{
  "targets": ["voice"],
  "head_dim": 16,
  "inner_norm": false,
  "num_experts": 4,
  "nesterov": true,
  "adamw_lr_other_params": 0.00072,
  "max_grad_norm": 3.0,
  "ema_decay": 0.995,
  "weight_decay": 0.1
}
Rows from block 3, named by matrix and row number. Rows with one number belong to one neuron. Each number is 500 + 40 x the weight over the matrix's rms, rounded and kept within 0 to 999. All counts start at 0. Numbers have three digits each.
# fc1: first MLP up (model.blocks.3.ff1.fc1.weight, 512x256), inputs 208-255
# fc2: first MLP down (model.blocks.3.ff1.fc2.weight, 256x512, transposed), outputs 208-255
fc1.273:583498485530512512483548458453436504510552523464452525505464495393568456467514477525611497497530571543491515517511529463517443441487417569506499
fc2.273:480494474510548417527518505500524415446486499590629448511465518552461520537512446589499488488495476548493509630487565417484603511451524451584546
fc1.274:530528511515478475496521522503454481483532491511496524544522482482492501462489510489492466481473516525512510486462512531464488515507519527486476
fc2.274:493498506511519477460440512517506481555487532537496504478489506515542510524474499514498513473531497514534488518575490452512539513508528507493501
fc1.275:493520416433527517444490507447483472558463510510524420472515555549489546511521499501498531469472513473488486498568480482515523479460479461514522
fc2.275:541466527511563485503471492530503497470502515531475572460487465525471494564451490507575467554493515497427446455502516570492535453525500477549487
fc1.276:469468507534527473515482433464507485478508529436528496562498519536560463502525551535463425474515461550514503451567428422444514490510495541523568
fc2.276:543474445536495445533525549448503507544455503540538485480479558469531502511492546507517494513501550533489548537501624554526533495466388492509478
fc1.277:511485507563490459501489510486516505479471511490524457549505536482498589492456520460455550476444471474479523549552551515420510418524585552510495
fc2.277:451523501535511518501535605514452511547492464543454501496566456450504500542507503505549472482468375527491503528464467451509512523512470460428480
fc1.278:514539460517421526493585503454521394494512495551465533521513404472410497466496564464473511537530460478473531459547521522432558518540482506484508
fc2.278:494396542594521538508450516510481566539527568404485452462556579549545563515453440487504538524485502437521578455493458467483395473469608429557507
fc1.279:631393358531416537519484507494484576525523424485650510536430482477454487541537614423529466485520479483576433520560497505574510451497433481437574
fc2.279:470447498499571485520580646450440420492492504458570459560482512479569516398481479568433519622478519599381632477446474481416409538519489495504522
fc1.280:507490488494527429507459558505469558483534487409526523510536506462505476528493499469522552461524469472478492558460445527519498489545571535504528
fc2.280:529506497435491585450532458472484489444494435511469467488504533529495450506471493555490483528532551538518481476499537438447542467500539533552426
fc1.281:536468509523506533464518505527472535493540524548500512558532541482480498570480476513474536514564462432535529469457452531495506482528522491506499
fc2.281:500502536480526431493445507487480472484501483491476477432466427495502537468541513449482429461442523525472480516563490492485501511517517524469492
fc1.282:473499469429518415549468489569494480574539525559486521442450471416525571559519462527525503516513424562557443455532497486501522532442454491441491
fc2.282:470502507511513533542465460540430534604538522474479432467555507557473492415504439438503518572500535435454557546500521543610454575507531555527508
fc1.283:480409519504500537482545522525501451497502543491492535471427574460529565510436461517404555475460537446410536456493547488547475503524527535500478
fc2.283:506497546519469528563501504485458511488516513534603542514577512529429468497542468527594441447522515553470426517506452539491484496462490499487474
fc1.284:457534518496506452469505504555474482545488524452496483474518534471445492521467480495540415484564524547539500548463442526440517470535529503516518
fc2.284:483580479511490522524418464503483503426513483595492504539496512504554494476538466558497550444497479470515512511531541457488529542438549540488535
fc1.285:537523529529476435546453517505497460491458530596557525499544489499490522466454443467449509488520546507509514513536501508505467542474487536516513
fc2.285:510459476471541565522523595468539519511497544465484419523411475495548434525559482478549513577492525502475488465485514467515518465534504459508536
fc1.286:475483408528512491525461456511463501463554539459574512477440485397483527483435552458471493464552478512549525533520528460551479489525433450507448
fc2.286:495502499423477491478395534523523506494543444510490484521499471565555392526526509538464481529480492478456451478458514513490528439455465580530531
fc1.287:602447503482487550480473516416399503507452553553499538491524471522489508475475429523563524496483538547449513496472472636563578456483516519498550
fc2.287:423540543537530411496459422523574412510576497516484426483439438547422420577492507418437472576486525489449508471608481387489460534501520455572523
fc1.288:551424490389548536478462534539511498493527537551523521482479487472459495563492591539503527515517537496449525612489433508505490441516520563510620
fc2.288:554550545555494459527531494526461502509492500458477506472546434511504486501491457493450466532511493573475490500476541487570507540480528442498436
fc1.289:532510452446504508457504512463474469479554455528456515548514497514486509512501529475548476505492569518576531449501535509392494470537452486468558
fc2.289:538469516522519537511495479490561530488429565484561448433527501539543482544501512468498479519498412477456459530461503493483458485505505524534524
fc1.290:484483518546574486457505490502487495467533423480492498532446546446444518452519522484450466460511543479472465506484466502521491505513495510500478
fc2.290:494533493471509552474483471483502509472470476468489499435476516499546540517494532507556489503510497537529491497500473510498474510515480535477545
fc1.291:542436504453491492437444535570489472490560546548507544502415544407497470507521491443493473470461509519564500454541461487457527456437525401483474
fc2.291:588506472501503481454472548484465496541515480539490431526444465479485544565536512448467475509551499480468511516501496510510536535563507520482484
fc1.292:473505520498475430480473559527474492488564528572515442466525465459408512439540535538416475506525470561491495525442562475392484483518558445457541
fc2.292:467544425543501542468528468535483568507459479516451558495505548518558561532435394451545501493484492501549513602460462433532501524455478532518452
fc1.293:521504493489456579490430467488481448445493552473536428539544480451521422498454514499555540492546496485422570538541556578483562473503429509447466
fc2.293:511479479550519483530539501509529512537521488456460516446432519494527528506541517550448549484521499508478464498561537417499490527505492518524473
fc1.294:556446510460473447456533502501436538491482430476577489469575538513548582527484533517450507502486456519522549496568457552504498424494535427542472
fc2.294:503589439583499466472527540503468459546513447541529488477523426501505487402508430507494496465452527491544493454514457497438450539555494544416504
fc1.295:498433445531482571494450488599449541492503467536433405439528475440509519507499514512574518474476570485555550393589499484492492446456488544537559
fc2.295:516511564531563549511541525490459529527525515466499505426383524493473539521393445525445460548495503494510489557385481446566554504470504518533526
fc1.296:508475471527516473567505463498525524516515460537508493488533501465473485542473469501481432529518475475493477472512426480487526509531516516489477
fc2.296:477542511503495499445467525477451444475497488453499505541508515514530572483513510521473462505509491561500467552497533490478451488469467535539511
fc1.297:500586478555519488507521475515464500504451437613471520484496540481507492487449496439498465518583414470504474450502478419466443506441534449501461
fc2.297:481498509549506526514524556475512416498503525566548525564480378505475530536538421461556475461498511496433551525458568580567476553483480477496557
fc1.298:486489436546506500483489477452530487497459546479487486565468563476534445531519523482569474501498503536496463566530505429483522476482552535516462
fc2.298:496421497470508516535536514492511560515512457493493534482460482539465583438491455560524498530533539502456499488518467482505485478491452448474524
fc1.299:488524501493568475570487541468475543499503532483482470471488499512522466510529457557540475557518490544479474492544528521488523495457412521511450
fc2.299:547476552537568521461448447506532439518545430553516463497520470476477476473464531444481519523467515458544499491548505476487558500586523505509524
fc1.300:461387431464528536468505536492465399514487502403537417478531482469511466496524476526539430485510472452494543553514583434616525437523531557540424
fc2.300:554539501481488505500479482478490613614481438524485497520486476599500512450530515441470559453574524550549533448452495601430503539576473522489544
fc1.301:495535449530477481524524501605509458547507472448495450514515539435588527513514474492542477484562525467538518483434552500551468456501447537515491
fc2.301:524514454514480489473458488484548548481545481517534508541493463519546523472427522472436512497437461520507479510534501494498491494445454498447482
fc1.302:490417566409556481521525511536522513485450468494532509479528538464497571506462497585498534531531525542488539606512441523488490582505563513498498
fc2.302:500511431529476502423501524479501468414496492566458482431519529482523535442495462409507578491531522486449476550534481517438508498535503480540409
fc1.303:546488477522504471525535478518491494486491491540517522483496491504511411514504497497401453550440495476469475475487477516469508496471491511548521
fc2.303:479578490493493477491520543508444502499494468451529468492444521561498514536531544502565551456521476528532535488488447516520510517538494527457472
fc1.304:523453501553411523512448465561539537516483469487513480493495506454487505587554487509473520525423553476495494502530487458437483504442508539568501
fc2.304:468483538522537441477535548478499459491477512536554557495479522446520507503449492523527473496531492495530470483505518494466476448506532506485448
fc1.305:504516510528527546520457531473474462483501481486493509447476487479491537520478468482497494541483540466490493509510487482440501497503509521456523
fc2.305:510510439492459454488465504488442532466522479556516518535497533481494471543507559491495508513524520517531488487463480444491455480444510464531470
fc1.306:486438527544472447497520516516503529513517520484547436509511520528445520473505498470522536517591504532485501544577478538513530517480469469570534
fc2.306:509522468453513455522475468506496511541462454518517496454480500431484483496457501452494500496496500549530533544466527526524517548492521565505481
fc1.307:489512486534498532498547511483488536526526459448539532536434510548479516561474457564475478558567545537477483515520543486460501556516469481492463
fc2.307:522480533417511558496458449501461458521447558529454509536541473489520511466553556490495560454518472534501513449445442503489520476555520487517523
fc1.308:555514508499526517533440499510486454521509482517505536532433510438493440503478451511560476557488424541469542467474499530461471477485433487544491
fc2.308:559506430503521486529569507491497494450471448503556517515544516555510559501505535497469435424557485474476556517470509510482548515533497496478488
fc1.309:524463461483490483509487461475495461436498598493556525496516471523527503484520419510475462526490567556529436514513535476507463605446579516444503
fc2.309:495490553559543513483498509463477435480503509467491425487516553513563454560456484484488452434525449516487494493525543525528577427451478509472508
fc1.310:523518517538525502467528524535477491483481474492488542493402538465604499507507426487584473494518594467478535536516460446459466454447489494555458
fc2.310:507520428473513516459527545526476456463466461495467500482545458494516478434556498479506492457485461522534480478523496493518553517568542536512511
fc1.311:529482472555582385432469580531521456566503453415606549560474504502453447548500409508507377565502491515524418580544572509545565485422525431408463
fc2.311:486555525485547484459380459586462559502552469511559514466397589431493537501416443433469496467561490539527486544486479483498416439610428522519455
fc1.312:508444535515510529431476520593466484481520504514554481404512474566463477541461542502490453540516473505485537470490500489520553494490473503475505
fc2.312:518503501528496467549509594462505482511489470455514493513475500506528507460492466500474433487506465490498513480457486535478462500454538513539489
fc1.313:505437521437493436469495450501468475433506468471469536483515510438510473540513480534557481521572496524439429532474526507481524599556497511522459
fc2.313:576516497566546443515529461477482528550474569580547489439510436499559521495561486485491530449455486459446478462498541494547490498463519529431412
fc1.314:560483459498503467491491503534438555493444525514526511436534497538496561534468506458454524557441493488421525520528479457569544479475531507520410
fc2.314:513560563481564511484442471499452428522475451517495514542532502507515536515510475492586503483510475558603487533484513528417482496504500582512473
fc1.315:477518535492558414551453464606512526534471418448465432480511531490485522492505405545487487479514496506467510548516469469449505488475437485494577
fc2.315:493504473506543504477427534467462506525548446472574573481479503510601545456414505470532482512481466526510491458431485600529459547489492432474445
fc1.316:520416450495430460578487482559491502461501544491427490525519451430482571442472485531524432505450459534497501477500541485508500517492531447503446
fc2.316:476511523486531563491514525511480481526480430495529564493535551478507504524513523570522505500473493464542509498471458463488453480418483542543489
fc1.317:585514444531474511455485555492450503526506482502487521473544551516540521498484531501559472494580470421465479564565423537442497559498504523437421
fc2.317:544534468411468531496499464518493433442482463487577513467545483482466564474599444540489555539470494543473456480490512489466561535415552490520502
fc1.318:457520420525550629441470502431477433628446470457461451529475493484505533481455497476472493474514534551362494536523513520471446555498469508468475
fc2.318:477504519510485454567518492542552545455576444578552554497540507497555534498628466529548518463466537506491527463545489565542493450509479521501592
fc1.319:490497454385611477448599510446532490464473519505428500420484503544544555549504512475510445525465521459557452413490497450501510516548467530544490
fc2.319:518526523574496530457442528484485448606481471549525502480481502510516467467442469493497448541484567463513523520507483537523475513538580518510510
fc1.320:510577508506524503444490523488500502512463550614475503550502474441548499548534479441491517452559506483534590518507499494491487421503496569471500
fc2.320:553489443532544479558455500488540539497529512352544505430420489566536474479478450468547548522478543543430452456569505512453540491458467458440498
fc1.321:511516415498544434576504512625492577472465433523505463420431497517505543467473503540433456513444543507478552532432485436498549445466493548473478
fc2.321:456455531440435477530453474436466522515487552477532522529505521429531496489441489514426487485516499539452601543508524561480531481572415460531561
fc1.322:520413510494554502450503463483490486433463520495444503527498489454571510479508587496494498505497473467510541472525506541510542501485493509434511
fc2.322:485529518484506421487468534491481575553464528497523450525464461517463497502502493516563446514534497543517475563448469449473535492575507432484436
fc1.323:477456431551421448532459551575468479520544492623444460452500453501456470481495558462421491460493488486534543467589478482435571543418506579538540
fc2.323:481443551458512604478579491500494554491571474385516570467470520448480484480454465548553488546546555541487471550444521485508493446467546451544469
fc1.324:570460518513440499454444495551505469524458511482598544491524434530541538475465469463530527455546508475515505505524535583494445481553522474462462
fc2.324:460551507442522540558539603471491454460513559488511491484490460444493494556500476545498446482421473533483488568501458466398653500470401469495463
fc1.325:458430546518498494496503481519401385469500488538525604412465538500546551593474492494464525494503468506509518478527511532471492562526472494484532
fc2.325:565492496547496504473455582521563496508474567467388450493456512514541459465576534448565533499537505504464511476536558504463537426480552487547454
fc1.326:606516453539491527548441551533459509551520460501540538424448550509486510525461498532567420433487492435451510448449617487492514454554523484496558
fc2.326:420534492472549532469460443483491465502500511463473470632540523507490508542448584494433579473513499511571476492565396541553471498475461545506487
fc1.327:464447482527528490500538524547460491525490451518487495511490502534461469531476475514482494514505481488510531504530555486534562499446542474543472
fc2.327:510474432503460530505580498522489545492521458531537446490481475444506491471480511486477475498543534503542486442482481508458486471540450521472452
fc1.328:490543516477443496562542512528465478519487513451594503439506414428466515528479534557522515539420531549480545509501423451507463511440545436512560
fc2.328:493571496478529497485469483474554497494559544515533569434533517522486540548577525512463433487497514454483488497373531562507524551486498511508485
fc1.329:503501458543652440488508617415511467481520417566500450485440400597525533482508494523513440445442496463518501510497614548509493526443468507464424
fc2.329:549585534558477555494462528528528442489526487500449581451415496486457489539527541531551504487564510529450546445560415466397559489544401506445514
fc1.330:483546493484454488524471530506473513530451492461567558514521495382482535478505486492480491451536561498477450521513496489454430420523470480416521
fc2.330:581409438470507538483398429525546474395519513520460427532463501488503511487470460552495541501498421454487446540385531516546493581522517469528556
fc1.331:452425535553484439504535570489470500485487507542524496486457411473484498526504516533511430515426530449451482530486474522478508464554492461479525
fc2.331:456508521488546545538446517525542469441591484483514432506453471531446517553458470450476443457558447513540480491513575470476487461529473455460456
fc1.332:517363523460548511458442459463527391506497452553556510520485462475494524475536510527458422488435454413526491493581515420474522427467501483455540
fc2.332:487533455544504530470544498510515501520474500528368452455471463449463483501426499485477479449556457518555478489558551547412468449591501530505488
fc1.333:535532455499543461440502448557473529468494439476552466509524483507483464586523497527543498518492540494507435600594556516526505506463485505462535
fc2.333:563512493544583582510547540413375501522515479504426473453468509488449491417540468460489557563567484473542511441557445444488432581481497433535524
fc1.334:579441507486513473515494545503523442540431428447483489490520522482557499549439511533490540564528527507493491546486505502507506521440528540511480
fc2.334:420474479465480594487437461505510566494450503531544454500473524533499564465453499465533497499505530529583499481502496484437505555561495489541506
fc1.335:455461361439464509466456484511500549470476546486499499463490482540555483429467498430492510530620451504472495548443530456546592520501474515445528
fc2.335:524536532440504473551517574512461505471513477542479536532551426513489556530459458549514546526452427482631482443445528365499467506588495509562525
fc1.336:514430499508511513496489480485479478546538494541493544495467526518523556492533485512535497455502533500512439481558513533535490556472555546490528
fc2.336:486550489507503505460520509505542475410489529516498471497483469476557485567559514470480474500456508536531581474523472442516507456550495447507501
fc1.337:508421488544518385430450488531511492510499523499476488492476493480516536445536504542528479482539489481539396559478439459531413543533525477561429
fc2.337:510541469544480499523551542489522421487451416468518480505474547571485439457550426496521504490534499541499510501479540546481554467503506502473528
fc1.338:491497481504504505527500546508450481519525460481507497438500481568557535477504445488500490498492502556486569478456534508491445498521496487539499
fc2.338:514438477488570474487441493496524484446433527530567456594453491460474484490451512535482551492484510419463429567492515599546540489461498498476499
fc1.339:461508456540474438472403472521537438477474404534505535519518596463475549485526522536508457480553505574503498551540530441492478426464488531482398
fc2.339:441489408489389564498491529558521568585409444478518445534507476506552567458505603467545452480534447544567523492448528485528543472515514545471471
fc1.340:443463506498498491461502454458509531513418475561579476440412464500498516456491538514504561486526508493543476537482440486576471498594464447526481
fc2.340:543485418528534523521486535550415527472478480412520520503557568488512496533533503507502520489568549523447496531522521489465495482507551598440505
fc1.341:447353552525456392505503559489485481535454527543525383475554431542530562482466539515454462551514503476427544451491513528417525526524575457555571
fc2.341:538536444533469537467603564555483556480460422475485581524453502475442403430511528474563525416490475505512516478533513522488462499486406477593495
fc1.342:558475517500477511501558491397516477491500449488467534572449555550462537492543450510523472522548551549469587534446564579493435449573498502438549
fc2.342:531503544514523555514476510520538505579510528459469451527579441486476496459560577450510470497426430460538511468472491465489498542514465473500470
fc1.343:536500485595534506485568508521541461484481466535517468527441479491493459538496512540535481523553476574465526528495524478482492541498489563485479
fc2.343:518495512448458482467469524457497586489551505498553518428460525492510509412436499521502502546488516464547558513465543485546525472443510514480483
fc1.344:540521493474483448480516479542429441516506515532485491491483537453477495450464464414534484463580552527511462516467437514581522517475513548429467
fc2.344:479483501517464493493477488558512486517516490523483558567426432458558495446481524511488549491427483467561526477502515482400456498507495474541504
fc1.345:430333478475550435443429525649421436477490402499502482595432481518513546469592521479569481615547433534526491506514454535441476493499396478480433
fc2.345:638571457479455470564429477498415557585425511492471531470581544480591522471536501560453401482523441491453509457454481515429535489528459531523467
fc1.346:594550433470486461526524498489471497541470524402434395551543454552475602498497439503465614457574439448554610481456515524451436513507468503516456
fc2.346:541541535432535469527470504587469555536533473497514571494420447531606397496496524530441371552443462579479444514496461504523514490476477482526512
fc1.347:457500489561498420538526541468450488548448524481547511521507463476476539487490500505481441510453562448485519457459445474486500463522525540455502
fc2.347:495474571449496497522511509501436489500516512534530481459512514503471478526541450494518494456469527454474567504553486499511491495445450481558482
fc1.348:548496463506492528498439588468489478587502414473443525540516571532463462577418532489472455499500530507472501557510520461477598531489511504427520
fc2.348:524469476543457480495525522499528423530491585502465538426470412552529508515507522526562510485529494500470555447576515499459471562502472555539506
fc1.349:540520480556519443547548554470419478570547464477503488495482461586540491516429482450556508476566540475584587568453494502529488562493494495436511
fc2.349:516515557491435533475518509512539457437484552493566503448541576451423529567576460576436519473406560540437437499528581367390557486529494456567500
fc1.350:530495574472411477463422518498533490527575489498533492502432522509479468527536440570550489528533512577551514463535459489555566510456461538514523
fc2.350:514485449450490523493509543511475507538531455455509440525569466562401596463506526459490533525519507463513473574521525515519566490499494459428525
fc1.351:491503549426584529524534560501510506419549511557583506466524508515502493475474459510482522570505581429504481531541562521528439555511489518550500
fc2.351:503577454523545477551449465471464561573476508512464400548501595469539499464512536452554550553480441513501571524439430523490441422572478582570562
fc1.352:476460503490445542473466457591471497501476512493477561406598560449458521503586445482484467497478443518456515423449495579481489524519483553518482
fc2.352:518499521483502490542482485523487396436452482519528415620461480517559519483549536525469502438440555494566462548505494502477612551531529495454511
fc1.353:486488528511495553490560523546476493468460439458591387483474449471481517516464525525529471583485477389495513469529496441444481489511466570471537
fc2.353:536530470546448472442504472582457481451506489531552516518504541462481534540461524525486549521557439471508513505539532503412474485564577487465539
fc1.354:472520530486515568546465496521501520485564515503505519483473516544479475524436465481470507441560481560503497505542535500533469531489528510524463
fc2.354:532440514539526493517588440491528482472537448493537414489576488504541545509534528498486487464560503514519524498418505520497450526561541451498501
fc1.355:555405502540520533526458519518477536514451465528531437467490510516504526532457507565452496490536410397423484497470473520507485502469592481560538
fc2.355:464522470489475479424535488540552405528543420434480557434567518498514587495440462411570520508532449571567521458510479464497514388561460521486503
fc1.356:579440484517527485507517536520500532434532488464527425511475474473521539555510479455553582491531449489485512484563445432457475461531523475501416
fc2.356:481550584496413562534513544534463515539470493560560563519556531530518456488492497614418558546434523477592493607433541500534508493480515524479536
fc1.357:506504522433593457452335485521534472524417517476435553443322530430550501490415526468542477524524556446465544410402563526477510436545455525545458
fc2.357:554375452553560479560534536609504414616552345593595489515553550496488621528455481563400478510557456523520426538395450431522430481403475612436500
fc1.358:500471503487538539476551519468473435548477489541488416576576507521490422514546553519427471520472502443481467517445472502489426449518546537547553
fc2.358:530494551533517499470546431558489518462436527447504552470536556522539530444505415556518518480460480478431454538555497480512505454548472412489441
fc1.359:560451465465550430464589460531521423567402430533479514567474390478544540448455475513501473484507453538501486490485528504561530475519466561445463
fc2.359:508463511486445558487424533498475481548489492509470508452505467520527586589548514463431447494545533502500528511505431541499566483478467455457460
fc1.360:525536504451434511419511445535514531459451497512506459473455502473541571525503473550511550478565510519494459500469503451510522502548576498566527
fc2.360:540465534502508492475435531531516471558572492479469485426552513484473470470510545506467433539491536512434501500517539485500510507483444511495494
fc1.361:476520507469458497468511511520500494448507533465508483515489519492505450541486474464512517521546507534493510537481507460457460516514454464523516
fc2.361:478460551481535461517479543448516543524477447494481479437519517512530530474495493496514448509468509512438471522511498522567524447497476477507515
fc1.362:529446497545511469486505452535477512487487546462551514590513447464499534491477484522515491503483505472521471451523464460426533572502469441487473
fc2.362:491498488511429543510445476490505500552531449503556446435491570557488485501481526458538468546516490551526507527448493537540494492499510447564479
fc1.363:543495483494535533554560496409475552495460514510483453480457512508508539536507487436475476461525494445491534475460510510560499530506524558474452
fc2.363:558500501463491447467532491486449495503466495527492504453521469510546471561535515578461531511487560497490469475516503519494542492541493519568541
fc1.364:430516487518481497566462512495436480460466473438486519562487507462473517543490454490513466459513507489512566497499474455460474521509441499442449
fc2.364:518414407429472492460467464517520490470572475542511535456487454503527463469474463506492480541459454571458490567543451536537492487452545469471506
fc1.365:500550522512515565514471466521526504486484451515562483534442471502531517507456460531469477436495560497491489487506540468471464497486517482496525
fc2.365:466479466521485481493503431481497530554523470470479577496534514549495481490572509478502517508512502482521480518465450474499514485480502513533538
fc1.366:508418459491502506502526464471520501510483439529531490521528468471478458505536461498480511534526498471540521522479493479508494522490463526536508
fc2.366:517533469589526491500535505526474543491533556432473443459486522496521543478458443498495497520432474476477448501474508477514496506507463517455449
fc1.367:523472419593508488461524543513493460525456507517486482471480558520555550490495550512553434520520471473402525525471447530548525423552438524509468
fc2.367:391582520534453472567528536501538526460534492520460492513510524431492441523525524469507568450532401576548546506538517471457450472465505464512527
fc1.368:518465575615561503492425525541555497459541543510522524433564511570513501486446501385491436467510488481526521477385488456451531467581418493511568
fc2.368:464495425470540521569539472428514488450514473502583485529513465474452467531518460491492444394481454452471506472546536494471507531434518469480482
fc1.369:465431496523509507504428456592531510563564543510482512435421479437485617507462505541546525528520547515510413475477507528504473577587525450599467
fc2.369:569574600528553529495547538506513455446480422508544492422589506470524455439546422431482538458478536498615496551527495488535526529539485603471528
fc1.370:560530512474597455512502502486481441567528463527537485525514535471520488527519480519537505540494513513504560499458458499421536439503444494534501
fc2.370:485455529522451514458484479499569582463474484484491525450490467474514507499503471516452500484502466483465464511523536519555491512489536464516515
fc1.371:540492505524460480533482491527480529475488487511538488454486505530459462466532500497525502568523519441515489475452515534500525502453494523499476
fc2.371:541466483460547517416548506511487442516528502468457490509427507489494553519485489530504474496499489486568509508490523467538505458518496506527535
fc1.372:499486527521493484590522474553504514541472457594549476506512462518470494571483474571502520415449519486448463543493491545501525512451522492484491
fc2.372:476529496481520522450454403509518446466505574531479518500465486427543519454510542492405514540544486504548559474467591484465565452541479512535519
fc1.373:471479456511516517553477517476450541500428463516559516504514434580522491537386510544536442566479526465465496560533474462529511569527441516535480
fc2.373:523504597473492498489477493489577451479423471484511483574585461442439471483543463492477539494536410617569356487539494497541551503500478523450622
fc1.374:509514515569572496521509506551513555483556457502494485541470485413567522494459441491505465518473526495535454541485472478523530435474491442511516
fc2.374:511424479504408510541465516451471426547451488547550511502528514593513556526651465481598498484466467526415531551504521498457549528483531486391508
fc1.375:542515418474556473494408470534580552476630427421478510485498479496606488465501491576531473587522524411532502474514494454473485559588530513550484
fc2.375:458484522597527548512555522540404507501513523540431488549555467502545505480587526563471483488460577444545529455451528587538502499459451528489570
fc1.376:544496493533451463492496528477504441504477517510470523531547495481510557504432474512515505527520486529482487527454546471480491482535517451443509
fc2.376:471505498499537513520462447536495484492489427548476541527465485556490452561495531486538492508455487493493496503525502478495475504502538556544479
fc1.377:489502502493507535493492448391517529557563431464477472526468419508546452533488528536518462529526435489450558442546500523562456487469514536559441
fc2.377:525495489423445431477513600528451460517455474447493586514539537618472504442528531483499512490512579486508480521478472542496553493500534490494450
fc1.378:570515567546493466506480522468486473462500515476513445471533518518518534474544517496461499559515503414563568608493480559487476503490543479519495
fc2.378:463500488454549478413437514480469470505415494505534512484472386527486502521445507520516572471531580514482475457521522472483561460470459522508513
fc1.379:490488568480570586515470430456521494494566517472477469548510568498524475539525545524432493446504452555455486553448484506476560502509466539514473
fc2.379:498447485566546492470435581495555480510478515516501539502481440477484504487433491520519434561528498441520486491531513547508459496449534412519504
fc1.380:514499446504510464570457486508497551517507444499494564493502562525468495539493490493525460491488513423515533450442488494458521546519510556465505
fc2.380:509488474475439469423520467481474446559484540516464461511525493487473475477531550551439510523493498549504509503496530486543526468504477510520496
fc1.381:446492479512587466512505528509514482452493637466465563528454459504495567518438473479525496508572511538498554545463478432514475437508472511417479
fc2.381:623521518485489516501465511516495470460506424511554480459522554495516476548492517467470524483498419512475546548503508398464445470430504510548512
fc1.382:536511521523432493544501487525502486520490503549531507439495552556511487488506426489506486480519509509522555548507469516470480449550475474475492
fc2.382:547481486569508536477490505482490463548556464465491489528462571447455466541461525464508530468442500545564439515538469536493525587417483545560502
fc1.383:542399497476515508457507502495463511519563494533545539531441523524487495487472498487464468510545523487512543477490462544540466521513488481445484
fc2.383:497575489460527441473501554472448459505416500524434521485500506462517549552485502465528506497505494457440510567485537509482519451553500495509522
fc1.384:563498497510485537470524503538456480578504479488533523464572460491481520494555458491536473455515439498601523502505578442552435500507468529450482
fc2.384:485471470519434498478435531430509513461476507424629468567435537477530509516481498495431533510489502521493490445433492522499538471509498472517491
fc1.385:511441488503496484437453519585454531539452445480457471443571514494499458484481476472562484479529517542545515518493441488467528484491416491531485
fc2.385:526490535513503573523481510449518433494526523577460521484507494454495523491497558531484514538507435469443454441532519498525495443491496487460503
fc1.386:490454501541559516542424569586547428459523442536468448512409507457502552549476472560549440404510508540442462522526464514539513465534503456441590
fc2.386:580474555449563493516522465477553499542480546524569547480505500524510444547453447399510457452586488522507482540397593528453571514434500484536468
fc1.387:554500529510477475459496494508448473498490490484528530508559498542498522567576474421475466473511479524487445522524498526511486532541522567539526
fc2.387:540539457525493522491501519493522475513511556540466509417428483482478502442550515477547508513455529506613510437576536479436510462487490444486483
fc1.388:454477390380455517439486489422500459544561484513499530571497465520489544362505498485494484543477522482492475515462500517482456511511531493532486
fc2.388:429561583524517435546461625577498500490511526527483499555473464472533493562497508496527549493485410491474481522463468482494460439525495508494456
fc1.389:535530496520585495517432531485491469514522503475482456516511480489506453516501495468531489519541524498503524520522515520472514521509466485481474
fc2.389:417511463498421437544474525485514460556483460511534535484457547531466544536467461524435506513479449581507499489455501468491475449477493528482484
fc1.390:481555454510484404406482500473504489489515394461585474494479483486495487523552438606490480455467556499651479494482508500460519499563533574558466
fc2.390:538397531554511528449439542574489484520519410553471540427493597511495659451402527534610452583571443579454513515552503432410413540511486488435365
fc1.391:495515453516544437471510499550513452504478547489538466459462501506552508480479544501526500519534452520496523511448526366552525466513481528465517
fc2.391:486447544556525603467445513465524457473536461495495468470558520525456555486500464565463483506495590540431559522485482575418401485393454539451490
fc1.392:487458502476484483514460479516533491558496463452544480519483478514466493452532437506530514539500493526539481520457494473550541592542600531463446
fc2.392:558507465480559478490509509453459530512457537506492519459532531516522472490575517458523469483550512538492515526485486542510492485463471501480489
fc1.393:494484489486462489504500448462537447516511513534524494523507546482487502513482465495497479506488515523517560477472515485460527489480500521504480
fc2.393:502468494491512522503467523541464549495467454484481489470487476522525508484487528485514496524512474496519501518503503521514531511538505468493510
fc1.394:564497466477513527452551480588443427555429571542506549449435530487508497530549475506512445490546543504500508490496498503479499493489514547555539
fc2.394:475565478541522500573476548500465476470466485507471494450465451498502496486542508504535481541438558476465479548559432492499454533506497519463535
fc1.395:471527531546465469486445434563556535509500468525502500476447496475470513478465509512458480483504517476476540514482493523479464498458483517519502
fc2.395:494480491497515511491516542483481437481517490446498531499483494485544505529523518486474508516530470571532452559460496484521529541551485490476473
fc1.396:538525404423363457520509476531508468530532492509518540480445528524523570443496543540402444514538510511483536486559458515517517507418545459504476
fc2.396:428440527595474475468458522546497501445444591479521509549539508432452426517487501504538455519452486525466479524489490494497615534446455500492502